From a checkpoint of a small sound classifier.
Model: 3.77M parameters, log mel input, arch crnn, norm batchnorm, activation celu, depths [1, 1, 1, 1], widths [192, 288, 432, 640], rnn gru.
Training: cautious_adamw at rate 0.0016, 10400 steps, batches of 128, held-out accuracy 100%.
Data: 39062 training examples, 34.1 epochs.
Rows from block 2 of a small sound classifier, named by matrix and row number. Each number is 128 + 32 x the weight over its row's rms, rounded and kept within 0 to 255. All counts start at 0. Numbers have three digits each. After the name is the row's rms in percent of the matrix's.
After each channel's rows are labels from the 100 clips, of 14976, where the channel reaches its highest value: "lies over" is the class under the peak. Only what is clearly more common there than usual is listed. The data: synthesized solo parts of chorales (CocoChorales).
# conv: width-5 conv, stride 2 (model.blocks.2.conv.weight, 432x288x5, each kernel summed), inputs 192-287

conv.300 106:118113162115158143124041119134114137151117139127095142116104134134135148147128125138129096124091180148134103133082121158105133090135031055123097117096138086097004151126134091153107132120124167149120128007144133142150164093130181117146150097106133149135119113131040157122093112120126109126
lies over: C4

conv.137 094:025200079108122211107139149088133139081104109133116119093180105116182167115169195146158109132168077122159073109145141151113128034158103082114133169115126076138094164112158172140173144118133094086159133108119152135113159121109150129137152150142133132155159152098120152159105142144095147133
lies over: A3; A#2

conv.92 096:143145091116135116168176160062168109138156128118196151139142120084133130102169116137109133107187107178104126156135167118209151139092159120134176185151161123207153173214102139102145164143151105131099192100158130120152080142115127106136119189106097126130149125133134095111133122156089192161
lies over: A4

conv.367 097:127157147144091143133140133115113101105135094145113130145176146190187124134161198251114156168105191060122169103079137155158130108148132128126139228106109099137125152135164169109109104130185134138105064173138194119099141059151126093148140158142148098143189211204128153108094068167162106116
lies over: G5; silence

conv.158 101:086147139129139169110103111178140135137113096131080174140133102158131103136170147078154097140102134144096150081126085127031105088117013125119118131056094127120098172072140068157151060136144139097107143094151160110100183116102160123120105111078104121151096091113135160124078176109137115137
lies over: G#4

conv.211 091:131136162133090103126131120158150130123130154165131108184118140215140123143161165194169142174062231087145152109110152147159093144104140105120115211094102136102120081126160145135113134159148148136116073147140190150165163100152201113144182142079106162175151199149135177133140132170160099104
lies over: G3; G4

conv.3 107:112091132144123129138149182106143095127129133096165136113077155050116162148135127078068139063160080135069122155055118071166162101097193110166128154123129147147170131179116116083125133131157142158063137115127133080139116063141131126117077208069078113127120164113142109098127112137077155151
lies over: G5; G#5

conv.428 097:113150093163127156150156152109078089110155112166109157119175119150155115098107096184085216110151187085091132145167112130154090156161185120126164152166158099096135146131187151057128119111191065132154118164112079104135075159122090093092116132162141134113136131244120137060121145105163115109
lies over: F#5; A#5

conv.197 101:131168107138107139090153104149114124114095029096116148092214119149169132152181154199118124141136129123125151084105134147147137147164134143122106160193152114127168148125138116124087073144115100060158127156140149115074102109124029122098132157165167082057164089157155100148130141148143140124
lies over: E3; E4

conv.95 092:099160144151124110106137104109171141171122132104153162109131138094137146136143157145131105065178140132118107117103228163182123094102126105181153150155108111197117146181111126124134148132131164144109120082216164134152147067188167137138178155123104128186203169148111145061079090176097139149
lies over: C4

conv.213 102:120064172095108105133112096153134136133127174155153090147031207178055108120123176111153107184120096116171137153148156110109056091066141143153135148134138156120115096118117148179117136114118171161062116132121179133129155143158104135170151109089053132096152151059150185164211074138137102087
lies over: C5; B4

conv.205 100:146149152122148096140153123137074127104141109139137074153142066152139131122079077111144128159113111145175154130158111144077134131174150119069149070129176113148126156117158112151157196123085149137156142160069108153106124164047137110150138091166158132129092113135150148141089122006161142117
lies over: B2

conv.237 099:109079135140125122143101181068197145162147191149165117112067164067076128116098101064116142050144109127110107113136147128182077131055119139183188088100105122145108088155137175087180170159127152167107127112122096144194138122187196150121138140114081139188141164119098055103132073153080114108
lies over: F4; A#4

conv.285 106:096140143117160101136100132115133120142122141115098123093136107084118119049040116071137138099135041159133172147211157119106155120173135104104141050130163074170125119101146136141196141157090156111151164127149096129138132243046146081138156144176150141156104140038134148151141160067142137152
lies over: C5; C#5

conv.302 098:133149122121136137129159125134151082155117102119102204150124100125132124120158158130146109106147172155033148103076126121094127127116102124109116139123095129158112158114124087128129079121163130100106162114147147077132158076105174073156089164074119143158133100123123113128082157134141156171
lies over: G#4; G4

conv.401 099:094065157117120069162157103155174143116149167181133129100094143167082080118069089106131149156139103119133192108135156146138077140038167193127192061133103114170139061120151187095155143142156151130067137181110073146169151120116148119146157136080028166152155172146151148156162130132192087119
lies over: G#5; A#5

conv.277 103:116134157100151130132073080155138133127127126141134150094141120160116092150139144150133094168115123162152146113138139149097091098075011071117152120121123054123000139105130095151097114119095156121079145025149157143103155159102102100136156044087080144102130092141082170116142133130149125127
lies over: C5; C#5

conv.394 096:097092155129134095131109158100181149162131201144131133135074194117099140145109120102145112087163142134135110146142177138179109113073093106191158107099091142141093086151136176110141150175125163157125127069144115146206143116187204145134183145113103162196148186080110115099152101151089130126
lies over: C5; A#4

conv.278 100:087067119159153179092133162100133165127122198151107106106078157092069142134089084066115116095165102111139084166141157116141115116051156204173139080112160180164158162144148152148139183130082122149060108135132092158151128102164165189094141089076040133129143093106167108103133072134089135112
lies over: A#4

conv.391 100:155151094131065069045156150152060129054053122098111071097152053124147111128110078118118182132103095032160149184151131141119138150165160095128133079127141153109143099091125116092144153072101076096156040140127088126102085148143054135067123088166163109107116082165129124129139142086135064075
lies over: silence

conv.147 099:100168130149093117118121162129105100089104099125095104099139070113133136089112136085103171110130099121132132164187097079098163094161154049150091128086137134107146126084150132091207114117143139115148137133119126105119141166101148116129099157145120105146070154106143146099125167078131109114
lies over: G#3

conv.405 102:111118149126135141135111138082156138166151155114132139128080120076114168118094121106104132052159181121108057125105149146184153109124133114135124123093128122129117144164143149121165149133133142161129116113140116138166142058170228138109139142108111128175137170125119073085083024150075126136
lies over: F4

conv.299 095:145149132125118104157151137133145161123158147243121143182138149239143120120113146170171149201178177114145165141104139146134130158118146139117163145171097122165120140134190135122125133113178099122119115175120097174187127086127184140116171126111113188155129164191130159147154104119158098129
lies over: G3

conv.304 102:116094167159118084138124106092168124173168153157142113143095134120097128111104122134091162085153165095092141064122153142184095121069149141156162140056093111117128056146145183083122129147142169168095097154118120135170152113183196136120142141098090130146153225182115086083112035159137092084
lies over: F4; C5

conv.231 109:106137165085152177103074127146151135170096105133086150104112079133132160130126160086146111110163149167129143114138094126062148089154062084103071113108109089101040178089151080183156138118137175105151155048153173132137211123088214108144111138133132118165096128066070196120045158107130136144
lies over: G#4

conv.319 104:119141106135153146098098115129146098150065075100095163167135093136147123141150144152163114093088201147077147079124117131065173142143091113103093133102138128084112137072149071177125076161094121047139146138153141100123137137125199084134135138130157110216138105070141129127066179131156153176
lies over: D4; C#4

conv.153 098:125116165124081066165164145131177091084137063138235122128095152154127129168147122139048147169112115158106148115099125115178112139088184159145152190161103128127158081190149134071083096128189162173111159136104170111137110114128043099127121161099085116073124177150132131100145124170136151113
lies over: A5; G#5

conv.290 103:082141155074127107170096147135186061141137093135190148091131117124112131140127157100063118146123087198099148097157122088139099098127124082091156138098087046132089108139148129116146101145147170129127199083124150086138115180058078048145110123118123156098076143075081110105126172140124156148
lies over: C#5

conv.361 097:151116121108112148128107136146109185090104132148117150119133139180176154161135146173202121164111092127185139121057121159055138162153091195128114090165080130152103120080148102139121145048130097078134126138120071203152141042111143160122177095159171167143150128128087125201138083093154090138
lies over: G3

conv.47 107:075076155138115102098066133099144142162122203150105104121056199121060134108086130077124112122152095107129109139161147132120077071061112133172135088113109116116099076091117170104140105150085152160098095103116129139144159145178187148124142106090077110163140150106101167120186108129081064051
lies over: C5

conv.202 097:126169085121099162111139102122097114103113060120118148102217139156168136131141153233107124138135146112117106087104133142146114153172144158118102146211152097106150143107135121097091062145136078089172115168126127108074086104130023116102130149172174082078175094163143094143126135141151130115
lies over: E3; A#3

conv.145 105:108142093106117170113181102135107133084107066107126125105205135157160118166193139185137103151095120134142180112116110129156138141149123137108107189152162120120153172131160116089056082179114092094145141137125143129054074126122047123062120166138144056079137074127160109163144155145095155112
lies over: E4

conv.176 103:159082098169160092124124153133133147127124172148122135115085127061091119138078040074105152063156088119104125149164156139135055188096132232161206008142156134162144151128112130106152153137091088114101137142136046140154132153117163148055148093095092144143146081153119088115128148116148132141
lies over: A#4

conv.50 104:127128131086143132116099111158156120162101087129114213102122119131142140168167136110130093113107170162110151109080103127070154116141083139121122115094097110124087163093169068141114061130155146093118172100159129111122155085111155107136100129127148112157123090102099104127069151119146139158
lies over: G#4

conv.9 096:114129168116082056174169142138181089095149046161201131128083140164115112149147103123074134167130127158098165087109135110159100144105190171132150171159089122140165099168172151071101077138197163154131161150099160110149116113098113083142131171097103130090098182143130120105134147152151155126
lies over: A5; G#5

conv.352 099:093162114095111063162123165070157104143125096119200171104125149085119158120089105089069149126167085179111088146167139100175151137155181082117135089134115100136156110150167136084164108137147124126167194099125105112170064185095087103115117161151152140080088136074121103131149167127092159165
lies over: G#5

conv.280 102:077196130090083175149085155064153142099150115150152116127142111142171163102104172135147116145140134113149051121151103140131152074174130083074117172091124080114089175151180119129188157112160106140161126122112155155133148116078183126098135146139143139135083170102097145155103146106094108112
lies over: B2

conv.144 105:111150086095125172118100103125071134135133095164103125166150057125134128102065095150125140080093193097132038089150105141180123130172150160094117116108141084065104147128183133100111135149120073120172114159095112141151071142118117130044132121134149123101091097162101043135084151130132111095
lies over: C3

conv.64 104:083144121123085066080106122120131111120037076099124113093135091082114124115128120102089153075153091144115143124173133108115127136143157123102083119153145104117171106089158124106155064175073132056174140133114151112093096180114092101095131130154140071101111126079142140121135233137112141101
lies over: D#4

conv.155 100:170091155086150133139059154170142103148128126120148163095114169156159138195194136142118122145076149159123118153087110110131169135171089091139115158093124137105072152157133045155109084147165167156131151101171150101131159103135125087154124136181186158154144105120104146112128134139155134170
lies over: A4; C#5

conv.46 097:124156162142145141090124107167142127154100074115098183037165141135169129172195148160095120118134154137107108084087150161102133151143088158134121160147127114151112187120126090138089087126148172107123127131200163118107173082132113114137147131138144113101191102167122144087080143155171114141
lies over: C4

conv.291 103:139175120134119117140208078117161118133158089125167144121219068144161097089155155196106158138166090145121140106152150134197118138116146106125124171194151114180156167185133133093104140139151113114114156139144151127093112152132050120103124171137119093067150123203153129101100128148124155131
lies over: E4; F4

conv.323 102:113048163105158141151096129121158137187169169148139164110044140086059114156125088060074123100124143145089082104124106117125055112045103175124169095085113092116091141119136121124131132131119169172060146109116127131148162124141142124128114085057052135085106103146094104119127093128121111118
lies over: A5; B4

conv.104 095:122078166163128142143176082179129123149163163194090148115098136189078087112090116114094185166140156094131167097123115089097075146068195181105136136123114128103174115096177168104151148095162155143028106232116136131134197111098108113132105114080050126097115171205163152087143099143203077104
lies over: F#5

conv.167 103:084084088186119157070113108133131181090092167135144106090101158098106099123126102107144104103136083090141146140106149127114110085068123190194148096142126150179165161151129142158127137113114096117097088098151111161155130058191155212090145101120092150121146076120139154143146104124073114125
lies over: A#4; D5

conv.424 105:082135145111126151094106133166153161155097091142092170098082080144113130127160131000142105129161117159140142105148092109061144071124036124134093115101089128143068169074133102167168101130137152091133151025133171145119181120095161140137105127121106116123069107076111171123059182113114137139
lies over: G#4

conv.253 095:136145106143129119125167143104174162139136123138159158117135111063142131088138134121118118057201095136114139123109205147156120111078140178155203128170124127254143177184109140095143158084138112113075148107168111155154107084130148143107161137104075123155186119160123129101098104147090148155
lies over: C4; E4

conv.30 102:122092163126098069111112079129159088134078143113117096151098190120105124138158153132132116102156146154080132098149137100156105155106127104129055180165138140069147058141087177150158113211126187134170142111125184097144146154148174079152138180161155093176145230053147145124121182176114157097
lies over: D#4

conv.233 098:155136124120136110128127160099150071165119111076150161116128152095148156172159187151117116107156129154074102141108134114142175113143118034144113170133101127127076138148106086135134120130141146132135145060164163077123159097151141088148114179167165117163149162093094115086088126144104148156
lies over: G5

conv.258 091:099111125158136123134125151136166181126124181175155150106099163134118133148121117089164124112202133151149113167138183143147102141066130216201178107148106147198117135167155132148166157137142134119105153116159094182220137107172197184121186137111080193165156114118127113119155137150113136154
lies over: A#4

conv.199 110:139113112175165081123126146125131112133137162120078135142121076070122093075092052126148137053164144115053153124153153156112122193113115167117161045178177116148125133085094111140157127174103113106145119141141056099152140153111218094126147126144129152204154096153142118125065170095153137172
lies over: F4

conv.427 100:106173101152089117094127187124121099071117117131127130082148086114152134118106119112095182093132139073134070172178138105145149108160162082157127138123149139080132124122169117091175127083159090127149092096146110104140088167149139124090125132138120133121111133157133114069119159101109091117
lies over: G#3

conv.336 090:124116112105131136169139170094165145150150155143154166139097132086133155119149102118143127061169162159123161121084149141172160118126161153129146128137092100181124157178142119094144147109170107141124178113131086157203092069132215132141151172124123150170140110115090089140102109133102144176
lies over: B4; A#4

conv.265 099:128073147125184158142114132178140153144132169124114174123068160144085093151145104072155085154117152172153102181099143129104084115042036120168137121087131141156046177135103080198111138131115156144065172039171129143142144113134173142169149100062059192150122059081114151126141126136125154194
lies over: C5; C#5

conv.371 090:134150116128099145119204134132109138106139149175127106147137106231148125138138142156176156197163193100195127173107134125149134147134164117136100202143144156135136179154227102157184217118146111137119096200110156174165092095134184150140158175103100146142125188163162114123105104120155123109
lies over: C3

conv.142 106:170166125113152127125137104097124121183112068092156139151164085132155183130119151163135100120184151158115113102111136143156172119168071061096094122175136086145098147156111088185135152102121135100166135055138148125123133112107107114176124140208193104092137133123082159117049098128085166151
lies over: A3

conv.262 098:074075111159132164073114144122146168111098204156126100120064186115069118129100088063125105112162098101146111173131162110137100104048141204197151082121142174160150151148143150161146161136103118140079097117147110151172131089181169191093148107083042147139142091091162135121155115137074126114
lies over: A#4

conv.348 092:130120125133127137150132132152092076138159139177096151144141139163133103130106105181078177126125182096089096107137101116156062157139147194113150144156141110071126123109152163095089122137160094131133116182089098096138097130118074085074114105134134115071141123220117097089146125150163119102
lies over: F#5

conv.395 099:111145125131128069142116136133137060114131110119158134144161102113110099096086100154048171114113110142092130123188143105168097154151156117090173109140155072133141100127159121070122113175114120117167153136118101092132047216080081069093125119152144139083103110131131106091150187127136150131
lies over: A4

conv.272 100:104087130139155158127135114123138041159152112107109115146139096068086109131149139121119094053100166164017110049146092091151078139094115163089089131106156128097131141132109113129123089217089149129131153151122142057116150152130164066111078132108124089145122113121154105121083159154135151116
lies over: D5; F4

conv.355 102:141204097062144116099139233139076110074076132123102119098165096147189170176140131125131161137108117095167076206146118142102165139231146115113136135102118175079089142075180129094153164071109086093168104140137132109107108149079091105089135104168168139142125115119132092112146149124135088134
lies over: silence

conv.350 098:133163161116131132156151116161119134130162123197112140171147109251157136106109126160126146230108172115138158093108083145082126143162151127070138189158118105093112149118159142143148139088173146157138113176118180131122190078075135103150123117125138155127092143192132200117102111072184090128
lies over: G5; G#5

conv.107 101:161098122132180162181124191172126108135152136110144155105075121103116129136128094067112116118152150182106107192081121092129158137119108083138143124118155155166125174155102077176126135132161130142064189068153109091143112104109155116177098141109111179144106059097128137071098110114106193255
lies over: G5

conv.164 102:136143097141126092095151149110124127083088122150102112179130113141131102137124089173200138110103189085104163140165149156125122184126120128115147115117159134116119126107148121106171131165073102076143089153132085125154105173111251112111159124106126147255154108132148102152109187130157119140
lies over: F4

conv.74 090:115127169109107131107107155133167178151129166170138120132089175164124139165146145116194104134144181134170111147136169159150111138105093147169127138141075131143075097142155141134159138171116164132137113096152138198225157118176223161117239122108109182189157158076106126149155152163111088103
lies over: A#4

conv.160 096:157121048107129141114150165137106058124130138103105109160149112138149117148151129162120119123063175087098119161102115115144138181149139137088133136107158182105142131097101101078129126162108063095121091203121105052097096106086128065122104145118150107179143109122171054117118166144154138144
lies over: C#4

conv.54 096:155097108106109136087111141180116098110072092078127117152113119109120096158181097104111101111059155153117136143115078099105139155124104130094076146074153179137146131110079078141081087196087119089128153129123147090070080145115112099097078137096132102114082061085160137133123225147107174146
lies over: C#4

conv.152 101:118097138127148112121063179132122136143107159102094127093064165116124147161141134096161117094165111150149090147159134126128143117135051070172108112128095138106049084116092130141169126132114151129160131007137128137157168141165169133160166134178162154183141163028076148100129142135117121135
lies over: A4

conv.201 100:120104131126115105119083154101142056172148168123095082169123129097093132094105149119087140081124167112078077108169120087132080096126111072133103137075117137030106057099131148088151108175083150154143106133120148046141132164157154074116118125142132090159111176122151098076133139138110086056
lies over: D5

conv.342 096:119094180123125124147118115162155102149137087150085137104084121136103091081101119034126127128134095163084196062149095076095139136127123121086094090140119100112135092104112157174171097138141199120142155143125148102140191141027127056177100140153145146147082161105141174147114163101172125146
lies over: B4

conv.12 107:094134101086139170120061138121112101142146140139103101205129156116126130125127156168132105102061202089137063099131101128133106096131092110112079159043127136000086126110135139127107109132125092152134094133112158105136118113146159095062119113101136102150116152142126118141139115148113115097
lies over: G5

conv.78 097:101121114105124122147104151084150057160164148130162129146120124076109138107083129141049146069140144121054032080142109078182081122133136137138143125107112109058121074133176161065114114159128122152142130148101110068154105150147103084089086122119128107094106151155113023082124117143098117093
lies over: A5

conv.59 103:158144112137162143165156165069149084146150100121190130154139121114119162130146139124132104129175089190110106132149139107187164142121099056127134164150158114177102154192069114166148147159126130130137182051144148101144090157096112092175105134178156132122124122076131126106114122146097194157
lies over: E4

conv.363 098:108067166123100101142140080152139138077121141165185086116054211187084083143138161119132137202084112114163166148101161123141070107050170158157153199123117140136153107153133163167107142079161159150065115155126185144132143112162095145179150132105043138081167168120150186145195095156152099089
lies over: A5; G#5

conv.301 105:132107139139111145141183141101146075138152135135161150110124126117127140142116144126091147101115105131078115121056073052130143152125221194163132131143126132111201079139185090086119124139171132150114136212085111090117161087152098123116067169111126074130127132142156097124165112142144120114
lies over: F#5; silence

conv.157 101:051133119147147186073136130091127185138134167138104132076128127078120150122129116100120094096143098104143099151140157146131122078095150203156148106133155148163140197144147143135155158119087121137107097131153120170117153088160147186076144088114084116118157088134150152125119097140088120099
lies over: D5; D#5

conv.206 099:124068150126142144167126149140171147145155167149144164091047157128090120151141102076116124119149115163112121157051131108141112133042133124155150107139087139156118137157125115129126124098184143164055162082148109135183149052141150138152138162071062183141125108115114130103131116128118133179
lies over: B4

conv.17 094:127098173142137089101071092115153123187126155116114149116082135099089133130113127110095132078154168116092042111129162146136086117084061098159137112094113105112092125122106128117142132150103178157130092088173148112153197093183194122142146109099094129142147168136097131073101099151107115109
lies over: F4

conv.56 100:175121128113211144192126184153137086157163133104158182084129102099117111146152112098075122132152149217106113172114130123138134136097089087121150138132169111164090187162094064174115145150131139142071231048158140087116125141085129076167109124101097185104112041093096124075129129138123214248
lies over: A4; A#4

conv.66 100:116163102142109082113150119086136129133118123114143151077192110105150111095125126178079151094166092117102106132156160137171094156140152171129166125217156107158152150147136123054112113127102085106144127150145126129107063161145032140043144121151133118048170077176121111106153145140108126109
lies over: E4

conv.235 092:069092167161121124119120108181156156119130138167109129082089133133081086103107099082105168118125100114119178069149161150113057144031143182154197083148104082168131109098149192087159096110141156102058116158148107141146183141145136133123167094101047131140159138164114184120137149132188060099
lies over: B4; A#4

conv.331 108:134125108103167188140100143145133105142140110155073168153129092148146127138134149133154096133057178145088108100107048111091162121131059109064108135058135129079089163105163087130135087143130103105094153146127128103127157110078172085098082111076127129174090087122134122135072141107149135158
lies over: C#4

conv.68 100:116057126102136141173069162089136130130174190159172096120051189156115134156119144118113123153101101114136104110123107087153090102091102127120182118116095084117033100154108135130119145113143115183064111081089124129148120128129074111140113079117094169115126143133055112138159068125112099108
lies over: A5

conv.223 097:127127141160112055117146133122099104104098111147101122089135078122114109081052083125110216088129095118097175157197140134128143197162192104140119057173155119134161102098168136117184129132145138086182124165114086114151127190070123092135134163183160131134116128153156128118124203068170114140
lies over: A#3

conv.55 103:105144128140143134094094147059130108179139147115095128112128138076128162124106177149100105056175154092079004102143162151140101102119082142149132121148132119123094122117117155075153121132090133144126076146147130101121182107171150124105148118127118091163188180154117102071121069152097115085
lies over: C4

conv.146 108:146109136176143092087133077118164115166072093103121157135122111082120103112147118137128126041151167154051162060124146147084135163110103164098089104159133112153142159121084072195147100160107144071156143138161140117125162133121179092156124157161160101154154078134142135125003160140151155152
lies over: F4

conv.170 104:162055153142130124143146161115156116147169167130197113118012149118057160183121130055070139128153096133120097128104114047161106139063178149161154136125128166107158089166148112121116147099148158213023119134108146114143136117157065144160083133051015129092119157134150097100148073145113128106
lies over: A5

conv.115 103:039163153119101123123132136135141148124106106118092086093136082111144173065148173111146136113190077125150126111160153142113123058136132064136115152137130103147119127111107171160200144106120159103142117101148185134100191132129154131171151148133113111139142181094131207138130141132121115111
lies over: A3; G#3

conv.343 096:147143115100178158159140178069126093135148135068185133133172154092130140157145155167130071139139087177137113167143141107168161110107080057124161172129158114181057170183084061141103158161086135145092177033140136118088073165100101099156115118121115144134137089088124114121158099142092188166
lies over: E4

conv.4 102:115135138122136137121095098146145102149102066108117183080142155129149127167163177171118097123112138155088139091082124124111132111133103089136103160122089093107087147112139099141098054152158148111131154104166158096109153103135117102138122160135150122141146145121100110114097149149142142151
lies over: G#4

conv.325 093:116109101169082137067116132148117158060052140101125092079134163103157105165209159167164100092106078082156151122084160157130114098106095135181139169131094141165145129137112167142134137124128106091111071112147153150152146060192121165113181132147150145145187139085112160159149129159105102111
lies over: A4; A#4

conv.396 094:095172122165121136071122106142133155130085101103115141059159146124160137142167203180131095113171119114135097083131183184125133098121081100169128150206105089158113129127112135166135106110104134100128091072169165140109163116183106145150187118145135103124243147150075191102147122180106119122
lies over: D4

conv.103 099:103163123172134156086166152097143140158128119098129154080135111069150158114145181147105087052177130118109080109088176163136140072107121129155155141164123117192130174151108116101139139110117130129099106113181139132115179042157132136124144133118108107156210138167112151055074090156072131138
lies over: C4

conv.37 105:122087141110134150098117088138138108178118102112080145115085066041105130153131117084115108007143171156053102045127090117105124150125118191097061086114120111070140149106128118165145081160107154109154156155121136117130177123138164111119096132146146050129115116112132112129067150145135142124
lies over: D5

conv.81 106:145153139088183136160134160107137131170140147163132141131119112146126174107064100102142126136192134196138109139148131132166152167180108119095115068184167108156079182155153127184166187122140155137186182069121118143167102145080201115188124156173163161150115132095115152143062133098120176164
lies over: C3

conv.208 097:094064104145136153102096133138129154110075203141127118166036233143061100116111110074145114158162112109143120184129157108100080110025117186190138109113120175149131136121109162180121120101107110114050114106157120139145134112169158170121145092061027141143138080081150192146201116134095116135
lies over: B4; C#5

conv.341 100:142149107099170107255132212103141097122193137144229127140141135136142117147102097165096115164135113186126138140151135142179129129124138102116201139135138111171095123183125110119104149155154114173093202109104094124146054174065132088153145117124116174135110107117105073088145105109131181172
lies over: C#5; B4

conv.403 108:141065123165146131157153135102141108143147153115104131117081072050070139056075091041122137041181091150073122115135120062161161169115149142119112045162164151152167130134103137154171158145139126126136157142106066100160116122099188125167098178160137125163109140108161080117053121095130158162
lies over: D5

conv.16 090:150141166136119086210133153150173091119174105182178139158131146217171115159139144195116133235117129142090190070099126145136092132129133113104176188141096111118133077151136165081116069121226150171089140154115166096161173108093118071164136145119115173144124176174130162110132111121185122142
lies over: G#5; A5