Weights of a small sound classifier.
Model: log mel input, arch crnn, norm batchnorm, activation celu, depths [1, 1, 1, 1], widths [192, 288, 432, 640], rnn gru.
Training: cautious_adamw at rate 0.0016, 10400 steps.
Data: 39062 training examples, 34.1 epochs.
Rows from block 3 of a small sound classifier, named by matrix and row number. Each number is 128 + 24 x the weight over its row's rms, rounded and kept within 0 to 255. All counts start at 0. Numbers have three digits each. After the name is the row's rms in percent of the matrix's.
After each channel's rows are labels from the 100 clips, of 14976, where the channel reaches its highest value: "strongest on" is what is common among them. Only what is clearly more common there than usual is listed. The data: synthesized solo parts of chorales (CocoChorales).
# conv: width-5 conv, stride 2 (model.blocks.3.conv.weight, 640x432x5, each kernel summed), inputs 216-323

conv.505 107:104140143139112127150113160126163096183155119139117118110140115091124105096146148099096136140137143103171115133141151156163133098146132098124203104135129095173156122128142144162143163182116153147127215151108155116122163116164187145103122133127139153118114086141125085108127119109124116129125119151157121138151124148102104124
strongest on: trombone; note E4; note F#4; note F4

conv.442 106:112133130094131159150163120156151162111093160141135118097152122118123104104145135113105100157160123125103147112118143128134102124127116098101107146088173121138115160140132135110133106125100102136155134058119146189108129155146103146146129138104117105159114149115181141084098156114145126121109113116147123144116132130112148104
strongest on: violin; note G#5; tuba; note G5

conv.478 106:127186106159120099142138145115145144147148096096116156139112101138178120112108131117123142067102100144124128170178082111143116128127141138130176080145074125139184123105118121106144123158134109124112147162112152123116104112161188155123097125126172125102121109138117109140129094168117111110145121163118152118131101121131127141
strongest on: trombone; note E4; note A4; trumpet

conv.479 094:144101142148125148135121120159113103129171116135158122119150125144136133124111132133145150111118161139104139147139108124125159150178151127166167146154094143145138149136136130138139127138161149186152090178131120146157168129106135112090180170174122144131140113131133145153140131124120144140135156155114114146166129113128119141
strongest on: tuba; note A#2

conv.513 102:146099154098097152109131097201138154102129122100214093120134087141115101138111151110128100097122128101165138119104105130106086111154197093120132146102105093131098177135150121124116157110137130117170104143112150125130111142085129094143141115127114093107103131092124145134134153136123187084124134083118118112136103125123136129
strongest on: tuba; note A#2

conv.134 104:122168105141088117168119111137147111122139128134103161132119109124169104090109136127096081111127139118126088098160099114132089090118102119074143101101121118145172156107114107095121126145077116157133156124111131149122134099171172168114160117130144111121123127147163156121140152123118121100130140144126130139100112130094103129
strongest on: trombone; note F4; note D#4; note E4

conv.322 103:133159137120137134175086157148146141138108091115165084121110128095135115132159140101104131119112143142156152127130132123148128139129133123136129128146128119151107157139113148151164153153142095132142148105127114123101094163135149120157120113055154128133146084081134110099156171085109148118134094094173165130170094127107074115
strongest on: tuba; note C3; note B2; note G3

conv.367 107:130092139104091139145154138151153143116121109113140109100123109089078096113163157099128089159156107111130121106115158161117106106112128100115151113100177090162136148116140141137132135109121078110155170103111142173100086129147121149147114154109075122099088144117174103107101137116198122098116138129169087134097124134112151095
strongest on: violin; note A4; note A#4; note B4

conv.524 093:120119076167159089136138132112132155141142127135121156195137185128143144159115073163159122124121085128091126116151128079128142129120095179117149106131123145127156089128080093132151097129107106145106149129104146156091111148151152148154100135120156134115141096142152133130156129094154094146161101142158179142154105144142125119
strongest on: bassoon; trombone; note C4; note D3

conv.198 097:087102143137106135122115127109137097158150119150113137116126119083103111093146137120103115164142140096164096103137168149145126091157109104111186118116159102151163108119146121148124161133104142152122220143098132135132158109153157144108126145152108120101115112153131089128116112100144132121101144144150103120109142152107120108
strongest on: trombone; note F#4; note G#4; note G4

conv.130 098:126145135120135105092133087137127145111125128136154101120103069136143110153074128101126101086119153125151148138125067123097082127126156117100126149106069109119117132100131072118123136126120133183123080159085109112145123130116110126122151118139111083154139140110118144145129150140097205111123143110092150114160110114111121135
strongest on: tuba; note C3; note G3

conv.496 105:173139112137148075150137125120136140137109146128115131176132137113108110232090106163194115089140136124106142144105103086138104123119103161104120164111093113114143091114116131117157117129105134140116112101131129147111101136131129128145128106109164126148148177113144111103167149111148145134150124115111193137172126132145154108
strongest on: tuba; note D3

conv.205 095:111112107114076153130140143130135153123109120129154113121146147118116166114173124106145090166117107152119130106144160132118136127123110148129139144114168073157129127110097143184116124154127096123132155135091154173102131141146123155146112184097120088088140116097170121136110125118172099092109153165165124152144105131135121122
strongest on: trombone

conv.144 110:079151103158117125110137147073100150110143117099108139119119132131147156093148110104118129136107075148129116148165136180091139138083147155148149085126138084106166086120101085130106107122146104123097137182116115116138118126113168141122114170140098121105088127138103111152099080182118104138117147226148095116102108127135118128
strongest on: trombone; note G4; trumpet; note E4

conv.142 105:115127104122152117129109104127148098130100120144129074110152095105094093139130121114138133105098164124133154131107108116126123134136133106116129171133102118167119141092100151166123122167111118147118112137091122138094139106143102136085140127067119147153148088109155124087114147084126119112123108106114133164169103102124123140
strongest on: violin; note G5; note G#5; tuba

conv.293 094:105100118148122134125124102109131093139134135172084185160129132109117107133124117166117110165141151097130102091128145106145125092138081128089117153104168135127162129107144139089122151101081150134121151107125125129144153109154130154107138098162147147115112156185138134132156118113141112125095139111118143126090168146115141101
strongest on: bassoon; note G4; clarinet

conv.217 093:107136098143189138124101143112124103110097124148128100140125120110109124165137104139139132108079141154109208133115115124133135164138124145134103177135111133137126120113089150127145128128143113173120100130135114123081122133126097125117131133067145109171163103092138109110127139104130115131112129123136148139176097122129125109
strongest on: tuba; note C3; note G3

conv.184 097:111124099178153127107151115126119132109155125111113152154126128100117103133106123132129109116102119118160137127138085129129129115118133119111193118105112106127196118119129099079125166135117124132127155153065132116116090123127176129094143128121148108124115137132109112118167127154131147126105125176134142120126142170156152078
strongest on: trombone; note E4; note F4; note D4

conv.426 104:119119105143122133099137096132120113079145133120122160145121147158147094139114126159119087135122107111141121110102099139134127106139134132116100142102136157115112149112163164088094170110114140082136116102158138125145097098095098096102078103141164134104144145129122153115166099157145102099112097113141148120118167155147151112
strongest on: bassoon; note D4; note C#4; note C4